config.yaml
arch: "convnext_v2"
model: "self-supervised image encoder"
dataset: "stained colorectal tissue patches (NCT-CRC-HE-100K)"
train_examples: 90422
image_size: 32
crop_scale_min: 0.4
horizontal_flip: true
color_jitter: 0.4
cutout: 0.25
method: "barlow_twins"
isotropic: false
norm: "layernorm"
activation: "geglu"
mlp_ratio: 3
inner_norm: false
patch_size: [2, 2]
depths: [3, 3, 3]
widths: [64, 128, 256]
kernel_size: 7
projector_hidden: 512
projector_out: 512
projector_hidden_layers: 2
init: "kaiming_normal"
residual_init: "zero_last"
optimizer: "adamw"
lr: 0.0022
beta1: 0.9
beta2: 0.999
eps: 1e-10
grad_clip: 5.0
steps: 29700
batch_size: 256
epochs: 84.1
lr_schedule: "step"
warmup_steps: 5940
weight_decay: 0.03
Rows from block 3 of a small self-supervised image encoder, named by matrix and row number. Rows with one number belong to one neuron. Each number is 128 + 32 x the weight over its row's rms, rounded and kept within 0 to 255. All counts start at 0. Numbers have three digits each. After the name is the row's rms in percent of the matrix's.
After each neuron's rows are labels from the 100 images, of 14848, where the neuron reaches its largest size: "top examples" is what is common among them. Only what is clearly more common there than usual is listed. The data: stained colorectal tissue patches (NCT-CRC-HE-100K).
# gate: MLP gate (model.blocks.3.mlp.gate.weight, 384x128), inputs 0-63
# fc1: MLP up (model.blocks.3.mlp.fc1.weight, 384x128), inputs 0-63
# fc2: MLP down (model.blocks.3.mlp.fc2.weight, 128x384, transposed), outputs 0-63

gate.324 110:140128125130163127134094166122085137146160145112199161093090160124089150139205139101145127139147077141128118159151110125133184164126123135177118051150194136100166160068076119112087069138126122
fc1.324 100:114107171198061102106157144100101192109111162099168164151135151062137188154115179114080153127129091134166130109133099132095076090150093127121180134140177138138122174072115158184100142131194188
fc2.324 098:137161123160112114129145148119108088184164130161182149079133152066150148090099139093150096061132099127172121150122144156128125155099094118107100101079123142142142109171205101081075112163171141
top examples: tissue: debris; tissue: tumour epithelium

gate.25 109:165116137109141111152171090079148120157173169094075097176157134072088103166175155114142096129143157096130167117125082084125133157146145117143171119102150146070160182079141124167169146107128146
fc1.25 109:195085124158100190169126109108091152126149169162131111066188135130112151120158068097103067103102092169145092158156144160133133196159176152070113087170186113125123133134117152114152123098187092
fc2.25 109:119111145149143105093103186121106028136153110113109133109187165162146154157145112147149091155127138075138148112199117112144123096103090150103168120127107117057173145130190166158119113119120146
top examples: tissue: smooth muscle

gate.381 093:160166175125089095158135148055123138121105131113143097094112113051146161130161114138132118226080189148112068121117145052131092132154131101151130116110145168143190126116177121134143117167111156
fc1.381 093:143090092154093074146125140110080118142156107148103097129142130108093127173149140066088103010150143181115144135166132135091105122175130115158137092127115140121116154138146161122073136143133093
fc2.381 095:078126120089126095113202141093128136129109087118124145168105144109179142145174141149139138126134136118141082161177159081100133090085111103082174103128114144147135154149101235130092124143133096
top examples: tissue: adipose tissue

gate.302 105:115139109094134122117190106141092169179092124088131151161154093119111211138119178178109174211148183165102144108133123099183067122149094105149156155107165137083139125152103119111107125145148099
fc1.302 103:134093153108138105074186160154154086133141111145138063121184086117111131119166152168206120089185156139115142126115116111136131134146126139184198091140124112180143164165106126060149074123113100
fc2.302 098:147099169150166148078141068112126100129118169084178132145108136120119138163076077122119097110162090164114169138098170086111173145099181095132144101143149140141172155140102135110045172163183122
top examples: tissue: adipose tissue

gate.40 100:190162139136175132097122143127136161166136108120101182108092178178131115194145078153120153123109118124139108154140078158108127159068113104181133136152118134159119109111099144158142122146144112
fc1.40 093:106074117098114137129181115185176102154124144109099128166143127155180105082141126122110147104121133157156139115117101182133093100163125114101174154083137102105164123111149128140062057186110157
fc2.40 089:107151120146166139108167149092084166171112143164159121135134084114144106146128120134191121111114125108123120139199112127115166147102075151095125169127134116132108127099142136113163113167126103
top examples: tissue: normal colon mucosa

gate.36 099:141138176125128167219173121128096100184109137118110154154105143156162112143188100125122122106145150108184123139143095085158128132148195082176162162138148110073204096149169175112114133073111113
fc1.36 097:137170122099125145149102155207100105050166120159160096210063150104163143147123126122121065108167095129077145134123116172144110152115136101130125155123136160113133082195118132188110137163127115
fc2.36 111:140094086141115081157133094087065122106097192162122118168090126113131155086146120124133117119111163139125093125026129166063168109159134161137088073163146105113118100159087194137105123162155117
top examples: tissue: smooth muscle

gate.361 100:162166159147109167081073107124124164115153129149140119153142087165112173122152150147115113134144154135140136181118117133083174132132136183135120101140129042172106131126097092147156063108124041
fc1.361 101:127086125120111081121092123131104108119205181099125140177115170184085179156160123114124102154199076102156114184185114178133122156107117181113110076167117135126161145113139133156108081110101110
fc2.361 105:071142136109129108190157138053134179103089086148126134146159121131064126136172148122102142084140143152103105078171124138162125098118101118080151117079127159151117103152124107127148081115117096
top examples: tissue: lymphocytes

gate.210 098:101104128169076120091150060082177155153086098122119123121199179119101120134111116119057136167131134148100120126127109087142147158110142097104076148133115121071160152100131083192155177138127142
fc1.210 099:147068200161110156142150150148133095028181093125160193119140117144124071169168062111169126134116120151138147078104157134100133223105122141112080130122108127160100133090122137067127096083109098
fc2.210 094:171101124156128178115121153181134102136134119097102117104141151201138106180122127160098097130129115137055088127108155109127164147125139118107124108137164128078086167163135198107027152164132123
top examples: tissue: smooth muscle

gate.214 091:105129163146126107208165152209089062120127119158125145197101153125137097125130122122105162143155102114143099135113133182175132118105137091127141149150110150108189132169177162095130162113089173
fc1.214 095:118145115126130112081141119118161167106085124147171112111171174123061171135068109095126149126131112097078092101148127119079150147128109220092151115093097143138123150055142098182069131126096166
fc2.214 096:093134123155174154060116124135163107116101122139160134136184122127119108142118156112159069108148059138080159139170069053127134095141111121136159178149082161136170106129130114156093150107108127
top examples: tissue: cancer-associated stroma

gate.222 108:099176115172116094168115150119113047180126151084066091113129098153115110123175051186101070175117171108117122136105112118102135108122158102144110123184096102155148068168121079122171111173091151
fc1.222 117:124130151195144111169100161137130120133119153083067069120103114133139065137124149157118132150104134185139165105095086124131179113174224096108116095129085134150140112148150128159140151158112140
fc2.222 116:120147113169107118163134131104125090058144190196094145090125136150109140095056139163152073152153126096072131120135099148094100137108115143107078122101135126111182158086189138152106158126086128
top examples: tissue: normal colon mucosa

gate.84 096:140123154141101122122066105146099098177119187092138107190147090182166149103199158138163130142148114117097145172168126132131126141131130165158129094189112123126119138120135098095089120123107103
fc1.84 097:094133127152104174132184153142126116115094108135151161176116179108138129079125179169127189146111105138164144112097168108175113113147116134092141111098142138116105068153117059087157155132131204
fc2.84 096:078132099139103142151091115122070112161137160096135114141057125097177144121095125179125188152144176123177075105079120132143125144124192121104129088155177097167067172128068195118148158152177149
top examples: tissue: normal colon mucosa

gate.245 104:128104227135119177111140145107177154099134159102129162142135092079129158109168090125101120078108140204184150160138102119090126103123118096098132159150161125184060156067129122146124185140095171
fc1.245 102:122209090110161124090130121115181149135094090130123130095146139160110151134095149115144180246118166072116088054086158081136154134124145117156131151106104107191115067115119156118140111152108092
fc2.245 106:126145113159144114143108138124116079145090132173111169177123125108113127125081051114133157173137131119029155104058118107150107108155148111144118112166112140139097129137075100132129141168136091
top examples: tissue: normal colon mucosa

gate.43 092:168138110157118110120094100094107176221132175091098095125088107181144176110153161154082099159172156126108148157162129131141107145135092107187133193152144062131156036168129088108130069167086130
fc1.43 090:171149094163155122132118153148122107118185121096076114116136131169083142122119154199140095158176175122128146151133138132116108166089110178137140138152194146151126101223103113096183110111091139
fc2.43 087:120121156130108140111108120151142173167123144177175148061099123085155106136104117112122083157148104171090160097115176140169115090110133131102129158150115152182115164104126080050178136100113132
top examples: tissue: adipose tissue

gate.255 103:096202093193123128137106142085123127106127192153079112185119090134165108127099141147155103151157132125114083170126152094129112159138209118199128135159098088121131113145182111110189149152098078
fc1.255 112:148040196116125119136095086128062153096120054158158075150127146209155103121168139186123098105125101134174141089134123101206144123142164133104195140127124150128084139154140126085133152064132122
fc2.255 102:069125105157130147111173137134064090150125142192152129187146114062124134110163134103151208149158097129139088113156114097170129106093159134127148172173117135188120097131133089116175225120179150
top examples: tissue: normal colon mucosa

gate.136 099:029108179123134146141143189099132140098144104128076132158141147152132085156120072145147189136164108127104150113160161135122133088161154106056088111155112158103164111126101096111158128131165131
fc1.136 101:128106079083152130163086109127151124212145117091101097140112118124176111131165073073131119140119151185134189072122140132084156151141103121042059146140132139151164134120099129099114108095145117
fc2.136 100:142156170144091140077141092159188164169142177156128137041129094080123127090102121109084159148126168145161131092097130094133132062147175115133142088093132158121086088139095107031062123145156090
top examples: tissue: smooth muscle

gate.31 098:129117143193103081192137143086125162079145171127112110166190157165129155124179115117124100113167076092101095108121131129137112103117127157152099089145130097131091196100094129175074091083125165
fc1.31 098:166093177171118111083090129067176109088137092151154067099111138177132081062117171168113086144092168134067107111139118155146123100182163139124097121088129168125188093141145144137143173152066138
fc2.31 101:132084133099113126098160120080149197095153127105176123169134104162164121156110103162148119098090188122117098092147188136113181189116111129104124142107135152107108047165061115207156139138088130
top examples: tissue: lymphocytes; tissue: normal colon mucosa

gate.98 101:102144103135079157124130190154086150116121173102096125105075079138114117142094101116076167113145178102146093156145184118193105123161131183133109093162170131144140174161117120115143052129149110
fc1.98 094:200096157110105113148112121146071066115135065059153121174143195173168166120170143108155154094123124090181154142129128208145105162179104141170177163143143148147131182112093107093153177109116174
fc2.98 091:165112114137164118132149128162074139128169089166063119153072179122152137130139127112146146129077111090104129150118125172126153138123073109149099117095129146123103087128132134118101149190121156
top examples: tissue: debris

gate.247 104:118074113160086125181086071135116125064129176133086146109165170111100118121150123128099129144123113179127090125122172160161121156153101112135105086156146122109130163141183105105152135145137142
fc1.247 104:105131105056093099149117129160127101088128098124116171136138131164097078150104109112191106136131182056201122170122130132144149073106204128134154112091104080093090131123129062138141119144127061
fc2.247 101:109129148098164113150086100148132215087063148201152129165083104090088092130088135069137151120127143143095097084172142131152097092160162093210117105119119110149076139092143153111189132120126109
top examples: tissue: mucus

gate.339 094:123112192184119107172104173104085162089186161101153141184172137152112136143136148113120147114195147142092121109142107104135162135157127161135098140167131115126133086094113104166134144071104112
fc1.339 091:135115146126091079140133114103120180111109120161154148140151104106125121114138204127128128157115119161102138156108160212157140170138117070072153104131083236081087162077162113083090157155155106
fc2.339 095:152100065121149117150146107112077108175125115126106139116120148121127130101164077151120139084074119146100121177113178149169141148090103147146100123151142109089127103109119172137089118148120113
top examples: tissue: debris

gate.376 099:185156064117160112142098121142098137198174114066152169112115174124094155103121127149135123112149131091044159115131100151032158120172140150132091120165153136092149171172120073117098148163131103
fc1.376 108:119125162182051125130116130177117140176167166141149123098209097154068126194124126080114078138134107112070179117118155159118093107149183171086134111142143170168098117093100154116104128092132029
fc2.376 108:164165158139050093130132183085101104151080164146166128147151096112087160076131138102132108128123190085135061104141201158154117124144118161133109176153163110154111141110117058095180145132098123
top examples: tissue: smooth muscle

gate.221 089:102103059111173151086119071120138080142126149161114106120094109129099158145074140110142097075101123155121166130134125129164088128119115138131075154132099128129104157163090103155109116123145101
fc1.221 095:109116192130089164140173104190123116133146070153156137131153129122128124117180090164154153184101172153172129117105131124111127131130089115089123123089091126171154134154132138058118092093166089
fc2.221 098:078128071153143112133166173076087105124133141144170111202165124056145148128160158117144127120171131088084080110107131130182118122115121170107163132100138131146109093142126075044083161089127139
top examples: tissue: tumour epithelium

gate.71 093:152121113116115154102106153179131117130124127140106126134088113208143132071155096090130113058122096098166167111097221156100085112152128122117134116054127162163125141110141138093136138142144177
fc1.71 099:198166122135136140113127100212113148176094135079108121117118157214159072142142154171156083144098080068103086090151134163122188151085118083131134120134095138133120151082130098051095129147145071
fc2.71 104:092111111130142053117161190071078123124089148140166145178145103095185133032149148105175129135170173139144082092119137106157123116142135170138203139179164096154120142167123114154112142117120127
top examples: tissue: mucus

gate.94 091:076193084118138109118152106092119061102108181085112168148127064106100160060150133136127114155175120163156106157131162086193159163057123115175199088101096158132110148145160063123196156161065100
fc1.94 090:102141186151142087146167158145134162075137098177162084193142125126102125172123163149195131107183148137125088146108101141122132104159143149068068102115102137143141135136134121144114107136077063
fc2.94 082:152152098163047158114158166151091065128118190145061102121153141141107118115153107141122138125115068101109097116096115071116139164120145131087146203184148133196166112108124133152135169100114116
top examples: tissue: debris

gate.106 100:192101135166107153091164188172134142206109160188130109091135126118170143160112092136017156131091118126104093137089151060114108126114098125126122157156115131189141057104156169124158125175140155
fc1.106 096:100105103089133164115228115129147146139126091026195176142050157164144091115135155132165123135095105094173104109129113121127097080189143080082121133109130174121154176158158123129112080124194137
fc2.106 099:094139086109140154118131174130063075120122081147150125154212103100128088121088163132124169134143117112108188201155129083179134095111163169156167138083167116099185165156129118144101157133144149
top examples: tissue: tumour epithelium; tissue: normal colon mucosa

gate.125 103:121106103175105086121128157088077157140176121099138112134140184098119137146143194140086082140137087132119101165163139189150075189150199076142132080157137103100115105113081137149093103190155178
fc1.125 107:154139131154186185094090092144155141098107126157070103143089136153129060090116158086170132122153062067093129191096103218122180150105173114155162146104117110128084141138111124175168155134119123
fc2.125 103:120139105164133139118146132076134104105110129112095108121161129130041184143116156165091155136160060150104119110112170146171131136144133050130097194127131177154074091118165079121092117150106100
top examples: tissue: cancer-associated stroma

gate.30 105:101136145140136104203111113194095086061152109122181112135121075128072100117117121132195170133116133085137104130176147132113073171102112089143073190056155107137110133147162135081097106172120142
fc1.30 102:101151092145151113117105120162161182124121147117076165147128130089171169152114087116108162097094169163139088108139114094111154126094127073130102162093092093031077092151062179168189160170133116
fc2.30 099:140111091143215098066158156104132080139118157161171101150127134117121115180109095088186098113064164079166128168123135125123134160171081112067101104085063109153092129181112174159176143129087087
top examples: tissue: lymphocytes

gate.372 109:142107130095134069117089172134163112123159110137094139159182125091098170111101118112102114109128112123133148093113115108078173170058090145086137167153159112109119150123059110121184113163103194
fc1.372 103:103154131167082155132137136170110061120154113125175166164131079076108200093144130163108125144149128144126144114157079108232119117147082119122125142185138140133135119173085054130119125093126090
fc2.372 098:101147119137121154065090153061166129103110137082166160141176100123135119151136101094101133180168123092143148101134155058177119099144149132134161149173133132086125168153194063099131170096167177
top examples: tissue: cancer-associated stroma

gate.48 090:120122132169079074216107146131106169122179148147106168111182126135121108142202140117100141132138102106139084117121164134177165122130138174161110044162119107102128122122105158115143083048157074
fc1.48 090:145124147132121126085106076096126169085135080062160096117135135074133222109109167168117125206140117188147144128129111195116093138124059128110119099085119205177159045100108086158064127135176121
fc2.48 085:148095132158084074164100153137140065141075166135118122134143135117119146085108102117133128043111124121158123075078154138119142108144123178192139069099136171096142066205073105129047101105177123
top examples: tissue: lymphocytes; tissue: smooth muscle

gate.172 094:132111134154177112095166100129171175155108213132126171131054117163117134143125113103149171116139122139137088124121101111125114124141104106144125153178054096174113099106178140165090076109083126
fc1.172 100:153214136132104113109099129081147126180102120116149102123212137145140198137157106099112076095105132145105155106159123110134100149098165083140123161116135133176128159110089156118130187132141128
fc2.172 098:133135120126169136167115073145112132075119108129084092141107116123108139140154130153126089124154176136101065083043139122114127166145207133163119100131154115164070140093090096138109180134186152
top examples: tissue: normal colon mucosa

gate.86 091:092178069136146134167157158133142094115126165155150094109150079086112111131133137106144125160123112132102131127170054103130110113183132151167162134118113134141164075143124096157161153143078136
fc1.86 100:138185122127149131102131116117110128108104137107102111143075098163082192186157127099231078126164130112111111167146148163146043123142111174147157108160170103122118068175040119138118097106182178
fc2.86 071:142114174132104044096111112116149085120111114072058120110126101182207126128132131146159121177121159085077128095107127122145138168119145146129104148202153113084117132112192163115116122121106119
top examples: tissue: tumour epithelium; tissue: adipose tissue

gate.186 098:108108144091068132117118116134128093126132139119156143189100176184170145167150109098108154129110111102157140105152188131097078106166115119128143142058131159179120086063131136109107152162077180
fc1.186 104:103139067117192079148113152133090078116135109133160164168110110137126130119132108170174124151151063115031149088074104157128194134112173091114107161158131156121152086102125107067139174139087121
fc2.186 115:128159183181028126107132130103147148114144151048127114132139088138163154097088134120177160128143102123155171119113147118129074147142132083100192131153156089102117155118196131129142144125161148
top examples: tissue: adipose tissue

gate.244 097:150164167171180144164126125129123147119166144122131146188143125151102115155174133098145157077193112147110102126154108121093110136132112208136138097155143018115102204102155114157095098060158084
fc1.244 099:173080152156107119104122114077080162110188061069163152124129158088115168120140177148121139221136100123127133110136123185146154139137118116059145102092093255121113120051138084084063105125152078
fc2.244 097:125155104161153126158123109117141116157146109097098190103155155087062148091131166131106154102145105131109157098122138135152123108132110115176119121081113193162147119095146146109070090143138119
top examples: tissue: lymphocytes

gate.7 103:147120144127153136194050134144084121127191166216175137087113132167126076126161104095131125142073109148112156143139134124078115149115100115138136100087122120106092151123111235117130153124073107
fc1.7 105:148084127113112175097114128170084186194104133102092126117143090160105108117172165149091163140108158109144146127181159104174187128085122115140153136132140140095128158200106114118232123100244145
fc2.7 101:096114091130124101104202139131073147130147122128092074112209143157130151132195105143156111111126133133149117109151132104090134097071096172151126155141138121136126135176123165158154158136113124
top examples: tissue: tumour epithelium

gate.128 096:193089170195169100150124058150120127134167048054110144144138144180132125107120176141163137104122061127133096121134154177178139158110160081079163141147157125150065158151145118132078158133158155
fc1.128 093:135157151134080104131129131097151133104137094078110089137140146140097098165136206143128132140144162103097132117145082144101132123109188149121172096077153112090124069169113076146191152150147140
fc2.128 097:122118193133130135132105124177181138066148155023174207103110083129106110125121163101107124116106132107152127152113083137140148161115108086169113096080123165132091062178104206070152116133134133
top examples: tissue: tumour epithelium

gate.351 094:149091137146122168187109105111161148176208152100118126095155130091110161123135104148092125125153098160166121151121093124160161122069125200089114131119093040160147143161151073176142067100152081
fc1.351 095:081122139125182132098150129208156108136066126129134137191100135124142097165122083102148147055119081102117146139120132138138090121152143054082115203144117128111127128147131167120121210168102191
fc2.351 104:165097127093172128077130088150146141110142120116155070121059115164175140144142118147147069166076169088138062198118116164088160184097131108173132150145126094108071130120111184151125166169121125
top examples: tissue: lymphocytes

gate.261 111:134114155180123094108114118060136113140143125120179078118144164183130110137161151127056090127106160118102107128166160048082131092156149142076204101063147183157124156090157124127135088105114094
fc1.261 098:121131113087108111131157130135113135120161102145153105136141119147151166123140098149175199109131103085103111100117106116102071038142094156177057135125110108113128168075113079083115129165129142
fc2.261 099:183164102144167108160130172159101063114125130169104129129125121126115140089161122113136135107093129147071144214172109173156066118103109083116076104120108082146159143098064126126127106137149161
top examples: tissue: mucus

gate.182 098:144090115150101096137185110076178133190094093099078190182160149099127147095115124170134178127099113155113129149097132168123168102114055094110114121086096150113153126068082107125124135101098121
fc1.182 101:129166122118135149180141087158129134087133149116156136114088200181145093130144163145128144156111080135152109104117132141130134078169165117153125125110121142040113121071163128175082168124176067
fc2.182 098:091131075204085140117162137117144204111108086148157127110133143116156121060137157130165142166149108123138118131205167137086094070136111147154132149134106147142093180136135100174135159160039134
top examples: tissue: adipose tissue

gate.2 093:121109158156118158191212136130096069122146082118127109158124123111137140086141091143115127143146139125124149053160133097131084116180145101158157141111167154055128200105135141058121146118148153
fc1.2 097:146109170121098109141155121036098107146127148161111108079221127135097182195124185128148097127075124083141098153137146102099161116139142123160187118163095124120136162102142113101125136087152111
fc2.2 108:097158119135144141102140160171156056143193107103161136094165176118132111125137151158120122124167081143069193151159090130197124098080134118106154193109087162141104172101162159103108132115120171
top examples: tissue: smooth muscle

gate.41 096:127124157095085130095177190108094148176123143173175165194074125099125120097115145147075146093176175130156103127126097067142091130188144123088137155149106087115113104148181121089120110156163138
fc1.41 098:176141121111150155118063098189172162132152130091105206068140183132164121127116087094071145111082068106174131084113161178082132128048155144078130092142179142076159126072103166154083119144164109
fc2.41 093:081139143086128148145112122107140163109168134114067122079151134154174133160151148197101075124171189139157144145145136177132127074115094168075117145139152126100130110115148104165085091143135117
top examples: tissue: debris

gate.121 097:109156169114132083144151132105122098099182161165105150180197144136159170088136135136127190149159136053095029128112097125169099144171100115096137184119111102114150129106143114135131127160067159
fc1.121 099:173127127092092128142055103129160148132103126121116086157170151086165162124119065158078172101112157123129183135117138144127169117102179111085135093177130133079169105124106121096162159154108114
fc2.121 096:134121082141105175159112090104046102130117108088096096144111146119108125096090119134127169110114072147163134112102135128077135131132168146072135142138154085154170149107146125167086125144176162
top examples: tissue: normal colon mucosa